config.yaml
train_examples: 77898
hidden_act: "relu"
growth_rate: 16
num_labels: 75
Rows from block 5 of a small multi-label image tagger, named by matrix and row number. Rows with one number belong to one channel. Each number is 500 + 40 x the weight over its row's rms, rounded and kept within 0 to 999. All counts start at 0. Numbers have three digits each.
After each channel's rows are labels from the 100 images, of 14848, where the channel reaches its highest value: "patch colour" is the nearest of a few named colours to the mean colour under the peak. Only what is clearly more common there than usual is listed. The data: photos of plants, animals and fungi (iNaturalist).
# conv1: bottleneck pointwise conv (model.blocks.5.conv1.weight, 64x160x1x1), inputs 0-79
# conv2: growth 3x3 conv (model.blocks.5.conv2.weight, 16x64x3x3, transposed, each kernel summed), outputs 0-15

conv1.45:416490497510469561510484477466445443443430522533460548537519503493457554542444395464590489480521501535551495587466432503560469467525453483484452481416370438446494523508485488532510542462559526487529450549459540494422476514528415532504432504
conv2.45:477514462558514547459458444494497486513445467419
patch colour: brown

conv1.43:435513540494542520506406452503448511528469498501482513523460509462463477515498442500533476500520510566531495431529430474548470469509447504413441515424483384533563517571503520491530534519526527516502505553455499534467512415507523520546488492
conv2.43:491526522493490498510497426511425490435408503510
patch colour: brown

conv1.19:504548467453533442512481472486475465480537539486547450436526469539512579496562554525527500495522449474508526537530554488436493445463557462515561464486530539519489489436515503493479391518493416485477525478541459557490431519473430492482546460
conv2.19:474563479518473559434539525470482499472429463465
patch colour: pink; purple

conv1.39:460481431513487463510521502511565495473512504549430406454509509455533452510466532489464494525550520424440476541516519457455498496503550546570513507551529549476463495467450502453450535574451508535444466517525471473547539583496509492503497507
conv2.39:506473466516519492452498563465469541559483405508
patch colour: grey

conv1.36:472497449452489426521535500534499477484502432491521482505499472594564545440522559518459465536520541523543518516534499512453473532279499463465501472489506519488496488527496563478500509474467578436453524523442359521528513513522494535451494526
conv2.36:495463468504554569502448478524503540481432559459
patch colour: pink

conv1.8:484499496486501537512526496433585439466446471487375461452489465548495510483513497563518492478494490515477511483455498490555520586559514451566474466532519541484466385500532518467483533454486494468462523536453548454506557592544419561547541475
conv2.8:486399491503468484418510508547473503482505465551
patch colour: brown

conv1.18:510520449470450561504478534558493496458523500537525529549519501473504486497558468478450508485546488493486513487476539504494513502440519452494506506408485532486506489599555490454489538543521507457500438417526452510538516453456466522491554509
conv2.18:544476505402473487562439495490456457489480518513
patch colour: pink

conv1.37:477490475478471548486450512487460520486569489391498538563462503461475502525488455534469471495550561484463509486575474479511532532470469462500476469569482471473453575483493460495481444485487516472454454460427466452553445518511466524462426566
conv2.37:480473514530540476473414499420512448458481542511
patch colour: pink

conv1.59:472470533510560542493509476483472506472457491536481522452416529449504504464412502539536500558543500525469480566499436519549491440479446458528534501495492480489516498449477449516450404472534469505487541575516434529485426422454496386444501478
conv2.59:480463481478410498564527469489491483465482519418
patch colour: brown

conv1.14:456507482468546440504464492550509445459477496498471542500478475528580497535477486441501439459428319541517502522515466491509503473592483429497474498493494520477464523524488526507439477448454490409496469446552477429442471533584533502558526471
conv2.14:515457501458431551501469471482421457512496496436
patch colour: grey

conv1.3:452481454491456516472453458523489465518523529466415540422457502449459480388466517416546482503530473428478500538554447504569477440531439539533478559468485394483493515485494542487472511475568519497520519537517457415495510512487522452507464472
conv2.3:488491428480448542461517433542480496512479472426
patch colour: grey

conv1.50:459564490431508475548476482459511449504518430481541444439594441580544519436469570452495501489559481513505506495496505497503467462405520484460623443469495501470529586540453546539491461458509552462541543516462422542494505466468538513476569475
conv2.50:507411450515494475490532508460527550419496508540
patch colour: pink

conv1.52:501514507423531462517513451462539543481561469397532484566504466520478424444504506540511471475461517486451511498441560408453493493493433489536494503540505488520557554444487402501477478527425518465469473516497436489563470509489500516517441504
conv2.52:488470435518488501406472560472450485478524508454
patch colour: pink; white

conv1.61:478541502531520533500480484441498429464465480441428511463537504575487535558531441551568499462366508576514488452488548494517475551490557442464481509486526456489508350531466539493496512470496550524478480555370600496467445506506467534535526468
conv2.61:464415462470486465439512494500436512498437485533
patch colour: brown

conv1.31:479525482484485506491449417513525528516478540547465533552476526493497398572455469551550527527471483443474512462496519521520434473503568471432483497493517471520523490524472504505453495576482465497479466471492532514449438466532500460516538504
conv2.31:475423484472525456464493455518438467490433491454
patch colour: brown

conv1.23:480517507504531498502471439404583413470499458507386507473463519522517541452480490511519511465460512563545521489517517462538510530490529462522521524427486468517499345482487560438534525463468533543496530502438561528459501590538495530506519451
conv2.23:505458398503424506462517473494459539509483464510
patch colour: brown

conv1.29:472529465545481482466545511517474552527548453481523410514533520528461570538511551508474505433513538490514471538497500471433439502541511567481482535514530502437476508518480486480417509497483474530478558479488504508483542509470470484519494530
conv2.29:498517502451536528589445537445530495510523559519
patch colour: brown

conv1.44:531510509443487547446524509491468462503504538494425482479502503524515527507553523558570506588469432518564498513507595558505436509519504483516487439508547543537466511403511483475515433515545407495444494556480440541458511512506416395514479490
conv2.44:489465452487523514396503449497505492463518458437
patch colour: red

conv1.20:474532512453432480556545465504505536497551496536527533525511482582556458473514515520461444477519525444544494483500547492478468558397514470535503504516487517544550509514508475492499535472401510502484541501516430547556511521555501485440530507
conv2.20:557477451437458480423454473521493454503468496472
patch colour: grey

conv1.28:477521455535527491510426532545464509513482475473480469484467444444435523382495510452443497473470520541525515535591497525476471445547549521450502477454526512456447534530518507532521492473515469478482440494487431513486502447519460525512466471
conv2.28:453513439428438528542505520465490494471501543440
patch colour: brown

conv1.38:447569415539493487491468492481496501488495425471446512477506491358515464511525444424511546475477535493485539511481478459500523470513522457503556586521545488479524473431456503530465498513487503558463513397506483432506511518534589490463522520
conv2.38:486517417464484484486487468468508536546437421481
patch colour: brown

conv1.57:417503530524488545502475525454497449458436458465459456536557513573433513543470387491572479504492546523525480505449455519510433488530482480445422472468465458512527517483511526533508481485551540489457496552459538488426509527482436503525463544
conv2.57:489489465476555516413472485467457486488409488507
patch colour: brown