config.yaml
arch: "densenet"
model: "multi-label image tagger"
image_size: 64
hidden_act: "relu"
stem: "deep"
ema_decay: 0.999
max_steps: 20100
Rows from block 5 of a small multi-label image tagger, named by matrix and row number. Each number is 128 + 32 x the weight over its row's rms, rounded and kept within 0 to 255. All counts start at 0. Numbers have three digits each.
Before each channel's rows are labels from the 100 images, of 14848, where the channel reaches its highest value: "patch colour" is the nearest of a few named colours to the mean colour under the peak. Only what is clearly more common there than usual is listed. The data: photos of plants, animals and fungi (iNaturalist). In brackets: how many of the 100.
# conv1: bottleneck pointwise conv (model.blocks.5.conv1.weight, 64x160x1x1), inputs 80-159

patch colour: brown (49)
conv1.23:146162099133112112140127103161102158136092127205158119088071069115161091136163198125104159134116136133106139099108113139155120133150160166158114157158147158151113147159087150041097121143177147176126126109074149138082174130176129113153137135

patch colour: brown (50)
conv1.29:116173115172128085132134120084094165154096174130131127141109127122163158091141154155122129111130123175086176178115184113163109240180147092136092158204197105114131117068076209149059135141159102126172064120074139186168173176109113136142102141

patch colour: brown (56)
conv1.43:125172127129126091134141081130162086119123122169120117120107201143118160072129118153138126149115068076198162137169116191077075093082128114079121148122129141143127137085159090121159126061139119089160158123133097101137094054190152112149115198

patch colour: red (28)
conv1.44:159137126142160153066097154160099128149077068117156139133118103148146085106189162102096163128136109145147097085170096133128167116140105110112058144138103150105123166143119114158102084095171128153090171135099125111101064043121163118165140119

patch colour: grey (71)
conv1.3:135130160121150148120148130088116103105115084116176096086134135147109154132126138100143170129060105143108128104103082142110141110142110116129097104128107065126179108152124104121152100054060128126130158079174119107076069109142188200128125209

patch colour: grey (69)
conv1.20:068107171155101163106161131148129151105143066101085123130122076168135103137136113133148110170092124129064138060056115164109155152189091162093124176204155150128088134101089173111106162182203154124099114090090123069153108111092204116142114147

patch colour: grey (71)
conv1.14:144103109181177161127121138146096124163146155156117093155108129078131151151033140094147113073111121166135109117171132059150096074148148156127113092148102180149114090142105142140186147163112118152123154168106156172132117143146136143121131112

patch colour: grey (69)
conv1.39:145164125151111114181133089120119146152141101140099116139129111108135083078157179069059108083160134115125151094116127119063163092166168210087087079182168106112087166146125114115088026129096159109146101148146146145164095118116115175138072158

patch colour: pink (35)
conv1.50:113172135127166121105188138170146151150163146162099118128132076150062147154076063090137118142086145143103161173124119128172158120150093125188110129108095165081121075161093148159102135153104109131142088111103154148110125127110125131171137144

patch colour: brown (69)
conv1.61:131117134122128087155152058153121156164135115202118116137090132143150076172080149121134134077107149142106125124136121119190095131110096130158132152112111155125089162140110157157136108138164138134111113143080085133144129082146097112128166105

patch colour: brown (65)
conv1.57:144155136081136113138138050129154123136119144178092090095126147166093086084079136074123171096056117133119085133165150132141117119102182116119107164075093125121084086108173085195161092109172082147119118153139080104143095087121108079169158145

patch colour: pink (34)
conv1.36:092190142115158133126171143128108157095143125124096085128121058104139132123084056095128113142094173138081157110116132135133155170137083124143122131114136126126140073151111152153117146117139105106111154075151187109112103167124167145135120154

patch colour: brown (50)
conv1.8:158157126144131124147144080191130127122124101207172124133106100110136056172072181078112121064084165079118109100134130110145134049095109162162107091165114116119112178152113140156133110125133148128135108105146149154144119145133099150167120153

patch colour: pink (41)
conv1.18:087112175165180194086137156114150124091143119121110106078121062121202121043058098085138134162128186172109086182083112075129198154159141097120192132129140123165108129112126117071062165078140114155104122122096163152181099131096139170097112128

patch colour: brown (49)
conv1.45:122134156117149133089120123104160137130093140151140117127108138126123162166136130170143179104121122124168116094117126138101120117083172133089103126115092123137120061145128059173163103098133064165106127094162153086119134142116150074134152161

patch colour: pink (28)
conv1.37:123143228075172095083143146105108097142111122119125116192108131106175162089106166073147115160074113104115114103049130187165161140155126070099142120139131112093143127120121133205132106125155124099169177125181113100076130175117173108153101166

patch colour: brown (54)
conv1.28:070087153139143142123140172142067168112112130098082116082084113117126120094087144137085159090069150199075049141133096074112124125157160167149161191128153169146145062149059137115073157144147095163116120178127161154097167163127106188117086127

patch colour: brown (51)
conv1.31:113087092124114090182156093115121104182191075080108162102152121126115131151146081124184103151154095120127084135166116101198114101082057161187125145131123150193123164078184098202122150130112159112093087129133109089184082025139156115113119125