Weights of a small multi-label image tagger.
Model: 0.764M parameters, 64-pixel images, arch densenet, norm batchnorm, activation relu, depths [10, 10, 10].
Training: 20100 steps, batches of 384.
Data: trained on photos of plants, animals and fungi (iNaturalist), 77898 training examples, 99.1 epochs.
Rows from block 5 of a small multi-label image tagger, named by matrix and row number. Each number is 200 + 30 x the weight over its row's rms, rounded and kept within 0 to 999. All counts start at 0.
After each channel's rows are labels from the 100 images, of 14848, where the channel reaches its highest value: "responds to" is what is common among them; "patch colour" is the nearest of a few named colours to the mean colour under the peak. Only what is clearly more common there than usual is listed. The data: photos of plants, animals and fungi (iNaturalist). In brackets: how many of the 100, against the usual share in percent.
# conv1: bottleneck pointwise conv (model.blocks.5.conv1.weight, 64x160x1x1), inputs 80-159

conv1.19,205,169,166,198,196,199,184,226,178,215,180,202,229,157,180,200,200,220,208,189,243,231,224,203,202,217,156,263,172,214,233,261,210,237,199,160,243,209,112,246,157,280,220,227,184,173,212,233,195,243,179,222,186,197,257,176,165,232,134,168,219,201,175,222,206,193,246,202,156,235,208,198,198,168,231,171,196,224,200,218
responds to: order Lepidoptera (31 vs 13.7)
patch colour: pink (44 vs 11.5); purple (25 vs 0.1)

conv1.59,222,155,218,199,218,222,201,250,201,209,205,167,220,179,197,192,231,208,202,197,208,212,205,218,208,207,223,245,222,232,224,239,217,173,265,272,171,191,188,242,208,164,194,171,168,239,142,216,179,208,163,114,166,225,223,227,172,150,166,200,209,173,146,225,198,179,237,168,198,191,196,205,187,197,150,218,192,232,170,241
responds to: order Lepidoptera (34 vs 13.7)
patch colour: brown (58 vs 23.9)

conv1.51,116,182,243,250,233,210,182,188,244,167,188,231,226,192,204,135,198,169,243,170,179,208,212,237,164,170,202,190,184,121,215,141,213,246,162,230,235,243,123,138,199,192,213,215,202,251,203,196,215,213,227,185,175,182,138,228,163,235,208,159,177,209,199,200,201,197,196,120,198,153,274,154,217,199,165,223,238,196,180,183
responds to: class Magnoliopsida (33 vs 5.5); phylum Tracheophyta (33 vs 7.3); kingdom Plantae (33 vs 7.3)
patch colour: pink (42 vs 11.5)

conv1.52,212,171,206,181,124,194,229,214,197,177,172,165,170,204,188,158,200,189,201,251,175,191,189,234,208,227,202,161,225,195,224,197,202,188,185,207,243,257,140,190,197,182,232,222,169,220,173,126,262,229,237,192,148,204,174,169,212,203,167,145,186,221,170,197,186,191,217,232,158,212,193,179,179,108,237,176,202,173,175,180
responds to: class Aves (88 vs 55.1)
patch colour: pink (29 vs 11.5); white (27 vs 7.6)

conv1.42,112,181,219,212,220,215,226,209,241,211,165,221,133,238,168,162,178,206,156,225,180,180,207,214,158,160,177,188,175,161,167,173,235,210,187,221,196,207,228,155,141,156,213,161,136,215,177,164,172,239,210,193,191,227,151,241,226,193,221,196,222,150,209,208,192,203,178,157,211,142,188,198,147,201,142,236,208,177,213,150
responds to: phylum Arthropoda (69 vs 30.8); class Insecta (67 vs 29.2); order Lepidoptera (32 vs 13.7)
patch colour: pink (32 vs 11.5)

conv1.38,182,233,201,168,212,206,205,251,212,175,207,178,206,245,150,162,165,216,216,185,112,197,206,196,157,195,242,218,168,166,161,188,183,214,233,207,197,163,209,249,227,191,174,270,185,256,210,182,210,191,210,209,263,218,193,232,220,205,196,221,179,205,190,179,197,216,158,113,240,214,166,199,218,201,187,220,228,195,175,255
responds to: class Insecta (65 vs 29.2); phylum Arthropoda (65 vs 30.8); order Lepidoptera (33 vs 13.7)
patch colour: brown (48 vs 23.9)