config.yaml
arch: "densenet"
model: "multi-label image tagger"
train_examples: 77898
horizontal_flip: true
activation: "relu"
kernel_size: 3
num_labels: 75
lr: 0.0037
beta2: 0.95
eps: 1e-08
ema_decay: 0.999
steps: 20100
warmup_steps: 2010
Rows from block 10 of a small multi-label image tagger, named by matrix and row number. Rows with one number belong to one channel. Each number is 128 + 24 x the weight over its row's rms, rounded and kept within 0 to 255. All counts start at 0. Numbers have three digits each.
Before each channel's rows are labels from the 100 images, of 14848, where the channel reaches its highest value: "top examples" is what is common among them. Only what is clearly more common there than usual is listed. The data: photos of plants, animals and fungi (iNaturalist).
# conv1: bottleneck pointwise conv (model.blocks.11.conv1.weight, 64x112x1x1), inputs 0-111
# conv2: growth 3x3 conv (model.blocks.11.conv2.weight, 16x64x3x3, transposed), outputs 0-15, a 3x3 kernel for each

top examples: order Lepidoptera
conv1.31:115151168142120200122132124131129128112127088129099077127144123085138148080110145127111112113108081132119151117121145153115110105122169126102114148121098189106113161104133121129164098131116142090156143171140163114092141098157155117146117138134120109086130113166072159141161112143143093107145158154112139114104108108115107119139119137137
conv2.31:090084084096117075110094081175135086127097141108115166100090084102128147130126158122103169070141170160162116130126132138122118122129119130142076156151090135115113110133133134141130115110121132138142144123119137112138165161142134136094127126116117113117116128130108120123122135143084124160084122124070132145077110113106124138133117134104115151145119151130139131122154102137112080118153157126112125095103105112080167078116164099120104

top examples: class Aves; order Passeriformes
conv1.41:165081120157110134108141134105127149172120152093163119127125125127079161179186126143123140120101147112127160126161144121164141127122115157144124086150153159136144108083178123140157117142106112114154099131115174136101136100099096152123125118117100177088173091110131101122121143111130153114155111130118107111143132100148115102116130145088
conv2.41:111102111144128146119120135138111118158171152144173186154170207103141197097107109137160125146142091117114114136141131133131140092104139137104115107129144132133130121157153176151131166140119102152174090127162091127153118118070126124066114128122189156134158153115125137091084101137119134125141121108149150108142123129144117099104145124118142142146141109147100136153128141134146137095098108135108108137148140104119098163119114122110144

top examples: order Passeriformes
conv1.55:078085132095120148108173133118158087110098125094149106129130142140130139119118098142122132107164171109149149121134131119136149129152108125123091079098111109149114085128128111083193109161106128153159154113149126117102162098149078105130139130155166120108104131151131116159118133156117128144100130143154134205132120141136099162118126135121
conv2.55:088083132086101115093089095153135063167145147134125149147157137177124114154116109136092128081119123129153130136145108127143090130143136130115084158152108156151131127153177112137171095128177120131122136134089147131108152141110106102145101126149134130151144134146155138124128140131120125123069107154139142149141145140105105111136139130105149131124128119144141125147155088138130078149175146120129132079098114092091167081132164123173142

top examples: order Passeriformes
conv1.4:121108144072128148113110105147151116110132120149128071128127151114126154096138125139157128123129135148137157131113113122138130136150138146102101142128099103118145126102116128063137133167149121114143123119140113161107151095119127121107148146138139121124149155152117133160164143140084109170156108166164159253145122116129090132128144135119
conv2.4:101110116081124103099105080142126092151135140130130152147134114180143087133126119124116131087130142121140126126152136139152131129127114140124089160154110137135144125146154096146160058125162140147143146128114118127129126129129108126152118144152118125116136156123140151114113133143084133152071137154116134150102150144101133144145148109113139129120122131146128091173153079143109097143191158117125116065069078093095142074138183106138128

top examples: order Passeriformes
conv1.12:112087125084115113118074126136140110117146130133116121126124137106095160108129123128164135123123135125118177159135117130140116119144122125087112135132083110175131130101100115068157154169146114116139120132114102129132148132098134130105138117134130109135150140121143114133135192167109134141110108143145131254131136090114132143100113128108
conv2.12:115111127102111092110105076156129093143125149115118153152132111191131087144125113128113111104128119124140109110135126134151133139143120123112078162148094144141133113142160082137178061108171140137118170119104145124123129133134114126145114130137131115112131147137134147127136122123131122142115153159127136126115139112106147147140150117118138132122120138156133097163150093131114108155214160118130120088061079076096133079143193123137129

top examples: class Aves
conv1.20:089096151141164129128115171139122121117135128122083163128146175127127081127120113113162104125128139133087128164142183156110134125127141145133095175111121132129128090099090134116091098156144114114128110091157097162083102139142174119097165094134094132153115132129157152130081114147110117141156150112135136093132128152101111131126165167146
conv2.20:135162146132133145147158171108110178153141156168138124098095099104124118138170165102101126116126132097126150129117131117119123133135128105148148102087154099087107126102098148124115184175144157124108177123106162128101128134155134145147121115125089147150105111179140116156137160155136138112139111109077121126097148127108123144150105129155115110141141128148194136105148116068105121096072113126145110146158142149134088153131096133135100

top examples: phylum Arthropoda; class Insecta
conv1.43:137085140109175084135102134122129124140147188149123115132131086138153135104142158110150130151105131120116117127193121116163082162183129124082110114135109116150147130170146166100102113115124115133101087134144125126157101169115147142110115128127129133150097156104152143100123150098110135154137112180103172129124131087136143139158123164141
conv2.43:100136121113127113101073095165134120123157179119147157169127161171162134105132139098121076103155112074115097138143123120120150145101113144082097115102110128121135091119121107149122134120103150127089134133131138146125113122115156133139180165180120109103139164119105138171111138137122148139121159135107136098123119109104154128104137096119117107152159114151107120148105085089113093119119112136130126189133098131189124089160152097114137

top examples: order Passeriformes
conv1.44:141137134148112155144104158099117179121167186117102141131157159185121138091148140143112162119157111116160095123142123137160100140134110148144137140100143134117128104129112125181124132145131172077157137129140137174089099120117141131169146133129116186144179125122108134142102131101110141162120108107131162094129115082136118131120117119083
conv2.44:141142102175174130138156157125126134123139137124115129126131154094121151119135135172166157159121098134087081122117123139132106139157138137123124127122125106109129099084079145115085179151082141129122165124150134084110160152120135129120165177159136117123104126136119145135102133128112127121101079116142110107130109112154102119144170174135138176103104135100128179108107181115112153087085107157098106170149143115147133160116100135109111

top examples: order Lepidoptera
conv1.23:110129109085114109137073094162119147142120097101122130128153122126142116119106102113148098114159135103107122180112117182121142111101097128191098133095145136133111118107131101137077142135163134152127112106152096151109169091145120056092157106124111144131129119132153113129080124144118124161145148147148152123149095158099106100118143138129
conv2.23:181178180171136156178157153073132150072135111107116094133113080130149115176113127127104130129126129128110122147157124114130099133127113128166180112111193121091135118104113150118116141139133118100126138124145134115137108142159110124131134136133131148127092109142146125099148135124136146103117135117080097129095130134120109158151095147156118096110150145125117091127137122103110125113106117106090100111119149183134094155116065133131075

top examples: order Lepidoptera
conv1.35:144114122128111142098119135129097125134120120105114109129080159141132109116136089127185115095177159092116119129113151132116154120097132156123110160137109118147127091122124124093100119154159157147127109058093072138135121151129115125106134110118104142106061133105109121104130111139086131164107132136141119101126186187101118141101146144110
conv2.35:124135151137131182166182193134103124124121126134105099144126108142130137138120163139066126168107134107102181110136119093114135129157145139131148143121162138132124126134125115124106147155141160161125151133088122130104119144157140149158096067109063120153118110186143096147120110131101081100174128095121116137135155156121126143142137143119135099104150125122160159089135130108108146124073099119130121147159164127150113128125098139149100